config = dict(
    arch='ecapa_tdnn',
    model='audio frame classifier',
    dataset='synthesized solo parts of chorales (CocoChorales)',
    train_examples=39062,
    gain_aug_db=10,
    time_shift_ms=50,
    n_mels=40,
    hop_length=160,
    input='log_mel',
    spec_augment=False,
    win_length=400,
    num_classes=73,
    output_stride=4,
    norm='batchnorm',
    hidden_act='silu',
    depths=[16],
    kernel_size=3,
    stem='single',
    widths=[384],
    init='lecun_normal',
    optimizer='muon',
    muon_scale='spectral',
    learning_rate=0.03,
    momentum=0.95,
    nesterov=True,
    orthogonalizer='newton_schulz_5',
    adamw_lr_other_params=0.00072,
    max_grad_norm=1.0,
    max_steps=5200,
    batch_size=64,
    epochs=8.5,
    lr_schedule='wsd',
    decay_fraction=0.3,
    final_lr_fraction=0,
    warmup_steps=260,
    weight_decay=0.007,
    adamw_weight_decay_other_params=0.01,
)
Rows from block 9 of a small audio frame classifier, named by matrix and row number. Each number is 128 + 24 x the weight over its row's rms, rounded and kept within 0 to 255. All counts start at 0. Numbers have three digits each.
After each channel's rows are labels from the 100 clips, of 14976, where the channel reaches its highest value: "responds to" is what is common among them; "loudest" is the band of the loudest frequency at the time of the peak. Only what is clearly more common there than usual is listed. The data: synthesized solo parts of chorales (CocoChorales).
# c30: last pointwise conv (model.blocks.9.c3.0.weight, 384x384x1), inputs 288-383

c30.87:108128175116116110155165123108143124145164146114128119129134116136096124102131119112128121095160139114110156116133174190107135137104142122108134128153112164111109105083143101150119142131105141124145138122104188110109111145103168106151122125132159149104075098114069091124130148136107077094
responds to: note G5; violin
loudest: 1000 to 2000 Hz

c30.12:097158113134118119112123121115162159135118116123147135112108120121122109175132108121106124118164103131118114133148113148138117142176104141131103173134167105132106117126129130134113144129133087113147112149113110101117135135153116154142168139099143164097104094116079146124114135128105156087
responds to: note G4; horn
loudest: 250 to 500 Hz

c30.150:140138140155061134096140119129109143134149147129107108165157138101147111070112117108121173111185147112136154133138116150154105122199120163132106059135108109095139110164105112136115134182111133113106152065090148119099101121092148131144107145114145123156152160101127155126173111115130155115
responds to: note E5; note F#5; flute
loudest: 1000 to 2000 Hz

c30.336:151136128094146121091141141098121146122137126146105122116133078110119112143154088171102135109116184107136146107110130131128158158139116136131096132147134153169109093125083125118106116147125116119092113155143119104133122128170113096140134118091105146110139164134158128091112126149102146121
responds to: bassoon; note A#3; note C4; note B2
loudest: 250 to 500 Hz

c30.244:124131126121124133107156151147105137141133123135101147111104166135135134148131135120135116145155126167124107148103106113135126118115134141139095135147158108148100128122151115139149149130120152156109119146146140115156130106136172099112100107121091140120133136119133134145089129120127127109
responds to: note C#4; cello; tuba
loudest: 250 to 500 Hz

c30.306:113094105120120143115139098106117138127134093134125131136114136157114144163152145134169107073154145111084093119122125167147110133107152148135124144133137167118120153152127121150117109125164123120090098104152106118137117129134117126161151116106124091138113126124126127086129121106128108153
responds to: note F4; viola; note E4; clarinet
loudest: 250 to 500 Hz

c30.257:108138121113104118115110164118151144084135117101132106128094098154129086131167102121130135122098105122131144131142121119107152147151140168088130164110143121164106113182110112126144135146103128131168149124150145128146105147110128163089105131122123152159146155133073157095095147139156177150
responds to: note D3; note A3; tuba; note G3
loudest: 250 to 500 Hz

c30.93:145120143121109149105126147094103129107096103139134166128153106156177122173148124140130151133134129150140105089140122128156155140114125110141113140153159142134135120159126130139144119150115118157139153106150135154140130130131117116133092120114074124079117100127116127110171132123101129090
responds to: note B4
loudest: 250 to 500 Hz

c30.10:116107153109130147137131159111119134134108148120158129118134095133095104147137121137095159115134128136133155140132108139132165104132168130124140095186153113094123095139176113106171111167121102127134095136144147153124163098094115115153113124102122144106134140133112145151109124127129116144
responds to: note A3; tuba
loudest: 250 to 500 Hz

c30.16:108146143136133101124170120118169119135145121126115123132129128080118101117137145119112111142142120139091152136132120122114152088116129098168124124134127109109106124145139112106112153137096166105157136136101103116129129128133132101142111106166118163122105151143152159105128165124096106104
responds to: note C#3; note G#3; bassoon; note F#3
loudest: 500 to 1000 Hz

c30.217:124110121129140195117159112114134140139124112117094127125083145116143133125124113104153130110126138118112119107100109132111143114098128105111116128136121110077143127083098145137144135135103129164102142112129125093140113158152141153134099137137132132115110107142098116098153123111104118103
responds to: note A#3; note D#3; note G#3; cello
loudest: 250 to 500 Hz

c30.216:094122113070130158129113124132151144151153115114136107112151094161112141121131098126132078097100139146147113139130107105157109118119132090122098127141148096114097120132119132121107106115130118107115117131130136113107097087076114135118176156154102119105104114094141109099154115118076124102
responds to: note D#4; tuba; note A#3; note C4
loudest: 250 to 500 Hz

c30.176:123140153179157125153131167113121135122121123105114131115115118132095138139151133126137080162136109095138160129142123144164195099145141119087098167133120116145118114149135114156103088126120132091122102132137131104153115118100119140122146125146094139123123096099115136139127147116122144089
responds to: note A4; horn
loudest: 250 to 500 Hz

c30.163:090163099111110135113104139120125163134114158112158139153137133110135142141135134142105106107158122117097150133135140129132128108126131120131099109148134132127121129089103153141119119117123072101129132146090135126152145096093096115129115151169154124103156149125179109174158139163126071107
responds to: note F4; viola; note D#4; note E4
loudest: 250 to 500 Hz

c30.104:139135140186128144132161120115083147114119118113139098148130166133152091118127180150113130118187099152149151106143121153126155139128135163128089132146151146124119123113138126137132150101114117154146131114111148168142113121115154142126104140123107127113136152091096151118176136167110133141
responds to: note G#4
loudest: 250 to 500 Hz

c30.15:158148136169128120131160108100124135111118104178128144108087139126147098118127138111127137138116143136126130128136130144139118156120096147136130118096128132125130136165136146130141163122118119158120124108102125118152138083128083129151135096128124117143120149148152133120121108157140111105
responds to: note B3; tuba; note A3; note A#3
loudest: 250 to 500 Hz

c30.245:115113131102153114129129167123131146108139105132137112129122131132123103086147118128134126086153153111125143096104106161153133125134132152119141135114129133098097099156104125133124140115106116120106144137147145122137133177155157130148087102096130112140099158145140117103115149158117114098
responds to: note G4; note F4; horn; note E4
loudest: 250 to 500 Hz

c30.248:133137130118115152124133130136132144109100136132121103120123115137125145122137137152161109163153144130114156109152137153134135138137116128155119137123110141123157130130099139108130141128131169098117111127128105128132113100122112129120128118115114084131078164096124131154158118115169098118
responds to: note F4; note D#4; trombone
loudest: 1000 to 2000 Hz

c30.351:146145124140125135119123102147199147112144129126152107128116117110148113152099111138123133137128113130114125132149135142113128129149140180110136128170156115138101130124129146124110159187097133129094151157148156135196117152203129150132120080097096160130128146138203129064136111111133140134
responds to: note E5; note D5; flute; note F5
loudest: 1000 to 2000 Hz

c30.327:125105132099114116121147110112112125101127152128113147142143110135098142141126098102117133156094138131168092113095145141127158153121166121134108150142137126104092146119135136091136144142113115159136121102141113104091124118114146143150118107141141088101145108112087136149127137146132114102
responds to: bassoon; note G#3; note A3; note C#3
loudest: 250 to 500 Hz

c30.377:138175121113111124121108088122102159152111139135139139124111120137191113123123111128094145103179140128141108119102147132126105204091123133115142132171116138144122135103130129095146119138116127141122159158117118119117144139179130145160153091161161126154053145140121099106111111143150120164
responds to: note G#3; note A3; tuba; note D3
loudest: 250 to 500 Hz

c30.115:127133141144172120086132085125116173137110143117139089092131129145123110158132179151105122135122130163099119106118149135106172133135124118135123156130133149202138102117124156114105128155115144117106155123171142137135173148111129116157145142120117146118079143126101159122112094152104104091
responds to: note B4; horn
loudest: 250 to 500 Hz

c30.223:129157142167119138136125098087141172147128146126131101152147112127155084133146142120130104121130137134134122146157116143113070149097155145101148102103119122110110121136140112138153114113094148137163112135148128133144139121103119099152048129116127129137122084118115091154120088136148068111
responds to: note E5; note E4
loudest: 1000 to 2000 Hz

c30.134:161134121158111170166156098136097120135133091116156135153116133117118115147133105166156150148148147141079115137109143141161119133144139156177173128099133137141116102150124130162149163150114120153107107135119106143141152142141142141160146133136131124112146095125097147149134145144121134132
responds to: note C#3; note G#3; tuba
loudest: 250 to 500 Hz

c30.196:117125131152121134112121147118122118147138154117135124115094154126150127115153148117103146131135147094126141120115121134111169126134120161143127109103132111143114116162091135094147143147118136133174143100147126095145130113061133142116144136115152148112135132130139149155083120094131144158
responds to: note G#4; note D3; note F#4; tuba
loudest: 250 to 500 Hz

c30.273:117144152124151128117120163116152138112160118079125165118133124120117083089193106135138131186154171107135186132138102123143144121150153135114128144117098137154111102172092114139124130088105181105125105114103101112155124124136112156142110090126168185144103122139120126120135101149122147147
responds to: note A#3; cello; note B3; note G#3
loudest: 250 to 500 Hz

c30.266:135155158116153110134119123095137143119131153109118119123149110153106097103147183139139112166124127131133107122125134175143107082106122118120135107103169126146137139155128108136120111119143196101115120075141114100137128144107103122143132092116120123120132117147128112155130142098121124148
responds to: note F#5; note F#4; violin
loudest: 1000 to 2000 Hz

c30.305:148136129151120144168164134160140110120149118117111095109119105149158099119101141137132133120063123126116152123164124152117169118122136117138127149113113132104138176129129156129160133116117096152131124088103100135164133139124123161131125125118102107125122130092151099114118113134127138111
responds to: note G5; note C5
loudest: 500 to 1000 Hz

c30.27:144119128159135128124115110130124148138112093100110120179112114121139125155085132134126084147114101108118080131123093096139167131138156180134085120111137147112106144154147127141118130151124106113150131132115105153167095114102117080173164159093117148110153115119162112172144103136151125168
responds to: note G#4; note D#3; note A#3; horn
loudest: 250 to 500 Hz

c30.247:152142112112123124141123120141126163111141128129144156144150152105155094120158099149116155140148152116092155103133092162113126137167102166131110157156113117146093135164085116154179119151111142129133121147117129104116131165093130104156137081135136117139135140111121141149126127100138167164
responds to: note D#4; note A#3; note D#3; note G#3
loudest: 250 to 500 Hz

c30.249:135141110133096122101142117100065175103141079159181145138135111143194132100120125108169108092140154115140130131119147126131130151117123163132122140120165109124100091172119097130127171119095096109144123127113137115103134134144139118123142144129109116150139143118115134104177154131141177151
responds to: note B3; tuba; note A#3
loudest: 250 to 500 Hz

c30.71:101131123102133118119127107153082156108150111107176123139135105118144115122138129096149115137078082100119119118129111125140148112134151112139110117130139138080095122119168123107133122087099110152085157101157135122149121136119110141098103122140156121144123133151162130098122124135133135123
responds to: note F5; flute; violin; note D#5
loudest: 500 to 1000 Hz

c30.372:118118132125210118137137111094152119122080162115140147134149098112069100143114126123095123113090106132118147132149129132128107122121150100115142176094134146141111108146177138151143113088087145129075096123124137128111104122127131162144123108137141161121129098136145122143139085118102125151
responds to: note D5; note E5; trumpet; instrument: flute
loudest: 1000 to 2000 Hz

c30.237:134170153097141113164174124113117122117147157099143089102152133106105122099141119103128143134157147148145129154138135151140150110131145172134136103133142129126130173122150142131131098125133141124106155141130124104154093113113108117140121142152153124151157123116117130129136108129128107126
responds to: note G#4; clarinet; horn
loudest: 250 to 500 Hz

c30.100:143124115154121133124114159129142143113140132106156143142135163135100134127141123136110082089134106099114128143096136130123135152105141164093111117114147099125136134149148130135120125136095129119117153135139111126141121106102119130126103121138117133139117171145120100127132125119134134154
responds to: note D3; tuba; note A3; note G3
loudest: 250 to 500 Hz

c30.282:119133123134098139077106094118172100135131127134129151109114093110121098134132126141135117131112143113119123118135120136140152116163123147108096158122142143164088130159131151116115100139110149111099111108134123136163129146204103185145141136113100154108130141121109130129117139129143174095
responds to: note F#4; trombone
loudest: 1000 to 2000 Hz

c30.363:133132139140125096130115130135143091154116091107154159175126134138142094168099132126116143129117113116117106153111128102116111123103115087115153137118147112165132145145118165131094103094106133094132151135169149114137128137146121143131156133146069147136164117152106144113106122146119116154
responds to: note B3; tuba; note A#3; note C#4
loudest: 250 to 500 Hz

c30.60:133118086145125152101114128119070107123125134114114169122131134113143130161137121114105095093127129154150147131137102111103152096134147138129125109133141160106123128095163121128061114131109130105110132139145087137125106158108135110131118124127143141139112093138140141102111132105121143081
responds to: tuba; note G#3; note G3; note A#3
loudest: 250 to 500 Hz

c30.304:145125128112127107105139113091074143104107135133133137120106142113132119126147119132149153142154122165144130101122123139170142154128146160121109130152119125143141115130142112117154118109120112101111083143097111146142135072147111130138126109131125129154127135083114105095129108109183141134
responds to: note G#4; horn; note B4
loudest: 250 to 500 Hz

c30.180:122149155166105103144157175102104163111100104134137128158126135115140100102144132144093150111160139118131115133123114112161154134144122175138108164115130139146123152192151100097142090105123137140117150085121089146161122131072143117105093118116116128147146143159171149106095128124131126131
responds to: note D4; note A#3; note A3; cello
loudest: 250 to 500 Hz

c30.264:130089131138200144100129132126123137119135115122119093098110095119118097143113085156118124137157126157131127146100113162131134073119098117148106120111141152129136121120160163121101117149116114122138094148133098114102146082134100146115129124140152141123095139152108125157101113152153114117
responds to: note D4; note G3
loudest: 250 to 500 Hz

c30.173:162120117144143113116152113114123156107109110127109137108118089128129091122130119104154192168122133168131119105081164100138154127139145123131120141123122140132105153144115126123144124121118144109131111107122108158111168106132113109119120095146145125137135111108122115167148096141140110115
responds to: note B3; tuba; note A3; note A#3
loudest: 250 to 500 Hz

c30.110:096124148154142137136139151118141141138115169123125128110135073127149123117133123126133090119153156141105156105133098161147122145133127107158107168119129150134167128145108108127106114116142120134128125132128130094140169129178135130126150112115118156134087098148111118118127095140085120103
responds to: tuba; note G3; note A3
loudest: 250 to 500 Hz

c30.294:118143122154121145129114137115110096141179112122155136096122114102116114118139122119154109150113131139133146126117118130103128124097128185095138153109129147104132123164093116135117124114113152104134124168105155098146117127160140118158110144086137138095116159126106132122108121128143119181
responds to: note A#3; cello; note G#3; note A3
loudest: 250 to 500 Hz

c30.25:131125140112133111144119133134091126127123151122125089114144158150129129113130099139142146138133141124075116108104143148176131134124139165086133137136155133104121129156127104134129121107129116142145123141103129130099132109122128117118120096152127178135098136123102144139133119133116119150
responds to: cello; note A#3; note A3; note G#3
loudest: 250 to 500 Hz

c30.359:194111150139113123156129122083148155139104140144142091145094141115137096118143127177116173119176104142129138067117107161149155099131118096168147163116149165154123133124152130151167137125111140167157121134112145121117121146141130140128119127131137149118129131117105129149125115133120131137
responds to: violin; note D#5
loudest: 500 to 1000 Hz

c30.74:106140149109110109112124135117071127132120121100132124135109107118127122103100143113130137107133115144095134110106116124084123130131159100087107078136124129140095127089110120097137126160109159094146135140134142140093118120088130118148117117091168109125118133132134110121134155138139136149
responds to: note D#5; note C#5; flute
loudest: 500 to 1000 Hz

c30.165:129140117117174117138146109128083145123157105107170114136123133158134108108131103118154102131132127100156132141133109104109107124132147206122129117147128123118092162135133149150094111171125104115151130160150122151165115171136124128127106140133141153124134114107115100155145143120156122156
responds to: note E5; note F#5; trumpet; note D#5
loudest: 1000 to 2000 Hz

c30.114:121131080129126111114109145141128129156128097120081174178099109119145080148134103105105158146135119157121116134125138118122185138161143185134147146127138110134133099155151147112122091136124134126144131129110142108141143136120105100131128153115134155136140149142120102089107101166123195127
responds to: note D4; tuba; note C4; note A#3
loudest: 250 to 500 Hz

c30.118:134154115144117148125127143127106128141146122122128152117141129129132102132131137120147142121135134141133148150151122093118103124182156127114099135100158131121133136145099104143097138125122128138114137094157147095101116117120137141119122112122126101122127142100108152116123092144118139138
responds to: note F4; viola; note D#4; note E4
loudest: 250 to 500 Hz

c30.69:125158104121085125122097156104089144143156122150151160101135106146121097140130108104143120131174155129149099168140153144081108129147154169078132113134179136139105118110127132117147116110116140119127139075102158080132196101136113141149144144122124137141147125092115100149127135145149145131
responds to: note B3; tuba; bassoon
loudest: 250 to 500 Hz

c30.120:155133138128138113134123105125113126123093121107145139158168154127121119125146117150121130117123120151135113106146103140187121125148158119141164134117130145128123153107143104130107141166094117112101139163138132107136161139102120122160125127183129110109107126120105109176142103152131110158
responds to: note C#5; note D#5; violin; note C5
loudest: 1000 to 2000 Hz

c30.47:140164138147135079124112190122130151122125127135116153110140153119123115125149143114140116141110120158098168107137096131112096133131126120100103167126130119135134119157105103152143154156119151126141125110151113138134119118107148114132051111135159124146107183123158147112144107125108149079
responds to: note G4; note B3; note A#3
loudest: 250 to 500 Hz

c30.162:139122146114130124147128116123190139124120135114121162133143130136141102132145119122102118137125141135128132116118136150105114098133109122131129130090159117125145125126147116135142123117099108125116149102122107131110095135087119141117120135107132150093089157142137167160125110139101125123
responds to: note F4; viola; note D#4; note E4
loudest: 250 to 500 Hz

c30.343:133141110144164072101117156103100166124111147152101118196121145129143091166141157096125141150141131146127121130095122143133148132145152099152144172154127139118151121138157130140114129111099115094147116128158066164120141150100098147130117126100155123123083108131119110115156108136096196071
responds to: note D4; note C#4; note B3; instrument: bassoon
loudest: 250 to 500 Hz

c30.117:141117121131148152132114116112158135121116130076147171132135114096134111116125143166122124137119124119106136115121095176119108102144146103146165102128116114126119167141158153119146124116102158125114153117112120129131110133151095119125117115152114115101120139125149143137100148125138121101
responds to: note D#3; note A#3; bassoon
loudest: 250 to 500 Hz

c30.126:118158145149113143131140129132065118136109112088141142129151145124138109106148139146113151101133143170115138131173142116120125117137158116097103132194147107136103086133108120139118125154158133139191155142165159117109137067102164125129092150116165106098116161119124116135107151116123121130
responds to: note A3; tuba; cello
loudest: 250 to 500 Hz

c30.361:127112123163096160129139104138146152111158146124121122107125165146105134125115118083153151128135120131124137128062150131131083102118088111176097098110124120145127110133149139153115124129137143192114137122123112171118132125149141138129122138175117145096143148141145132121110192132084126152
responds to: note G3; tuba; note A3; note F3
loudest: 250 to 500 Hz

c30.139:115129105127161129106107089107119155098130130114093089147101109141100101169177122112126118110138072137102104146137090145092087103110150142119130114148092153141106117089090122132120099159099137093176141148113104124138097136133108134146150130131176155129111094115127123134134144143106146110
responds to: note E5; note F#5; note D5; flute
loudest: 1000 to 2000 Hz

c30.349:110154140183130118122145174126120150122122145137125124113117155111135116130114090143157191155136146118142126151119147114175112190121145133175155119119148116126117153111140138133180114163135130157149097146153114148127159102168131134131132105122115110136103156134100131128078115124131138152
responds to: tuba; note B3; note A3; note E3
loudest: 250 to 500 Hz

c30.38:134098140150193116114128141128129117125160128107124154129111121128105110138171119120125129181131138141131145148137131128134128149097102120122124150149158107121111155137116129118127127084125174117147130161089106126131106141113135154146143160067187174137099162156080153132163097137121118137
responds to: note D5; note C5; note E5
loudest: 1000 to 2000 Hz

c30.129:087135130176114156129095141141105168149114108125171129135098125134117103123148104151123138124167159126073113157125155125119149151136127090136120148135137125158122074114139122110123138145148161125125101083174115151105152151112108114128130088135120110106124171113140109093127150167102124097
responds to: note F4; tuba; note E3; note D#4
loudest: 250 to 500 Hz

c30.193:121157128094146092121125124115109186141108122126107124120152114105124120112170111133138091145118174120115129129108116130134100100129118131127127095126156086151131152127127141107129113119133144087147124109115120134093109144123112110120101097098182148143165117150139152164144099110098137146
responds to: note D4; tuba; note C4; note A3
loudest: 250 to 500 Hz

c30.292:112153125102103121108113131137133127110131126123119133126145188138146150136115135114093151131104134143151135123119150118099091141116134150143139116119112125110145121112099122129107170143142114107086139141130122133147118107123118120121120134121146099122144106088183099147129128105065141108
responds to: note G#3; tuba; note A#3; instrument: cello
loudest: 250 to 500 Hz

c30.348:117104134089141150114098131119131133089104122126121097118096117132131114165113156116123160132130115125094105138100127140113163127119121157158132129100133175134130099127083137122151131148115089136118123113129132109136131132079099128089160156118150135105153123135160108165163142111098117137
responds to: note A4; horn; note G4
loudest: 250 to 500 Hz

c30.204:141144128147089133103130108095146104153132130106118142163099087131149135135119120185161103139136145143119122152132165128201161146129116134115121117139118130113148146141137141173129135141122142139124209138139128192127086114117141122111098118157124128110117133117107148138141096132124125140
responds to: note D#3; note A#3; tuba; instrument: bassoon
loudest: 250 to 500 Hz

c30.149:155153137123106120121076161133097127135117141115134104135134149094135099136122153119129160149095119154124142152102116107141112036163127152084112109122116139078077185155123128176101154118128155118133114141148142161140128127099152119119094138116153149107124160132083134106106142137139107156
responds to: note C#4; note B3; cello; note A#3
loudest: 250 to 500 Hz

c30.160:115118110127110084106141137107125131123130099147122138132125126132133105143102132148133136093144179118142117145116149091145136190134100076133139132123166122173124106114152146138090097090114090117119141158144101099086168130144121141139112163113119196154158177148100102143126126159142115148
responds to: note B3; tuba; note C#4; note A3
loudest: 250 to 500 Hz

c30.370:144119119158115132095148148138160139113141105130153134163128174128177127131135127135184145134111125109142102143136117099134162131087118123110131162101141140147132111119154141141138116107148131089090103130136133150145115107190124161104126142123114094127141123110153096138127116120087133072
responds to: note G#4; note F#4; horn
loudest: 250 to 500 Hz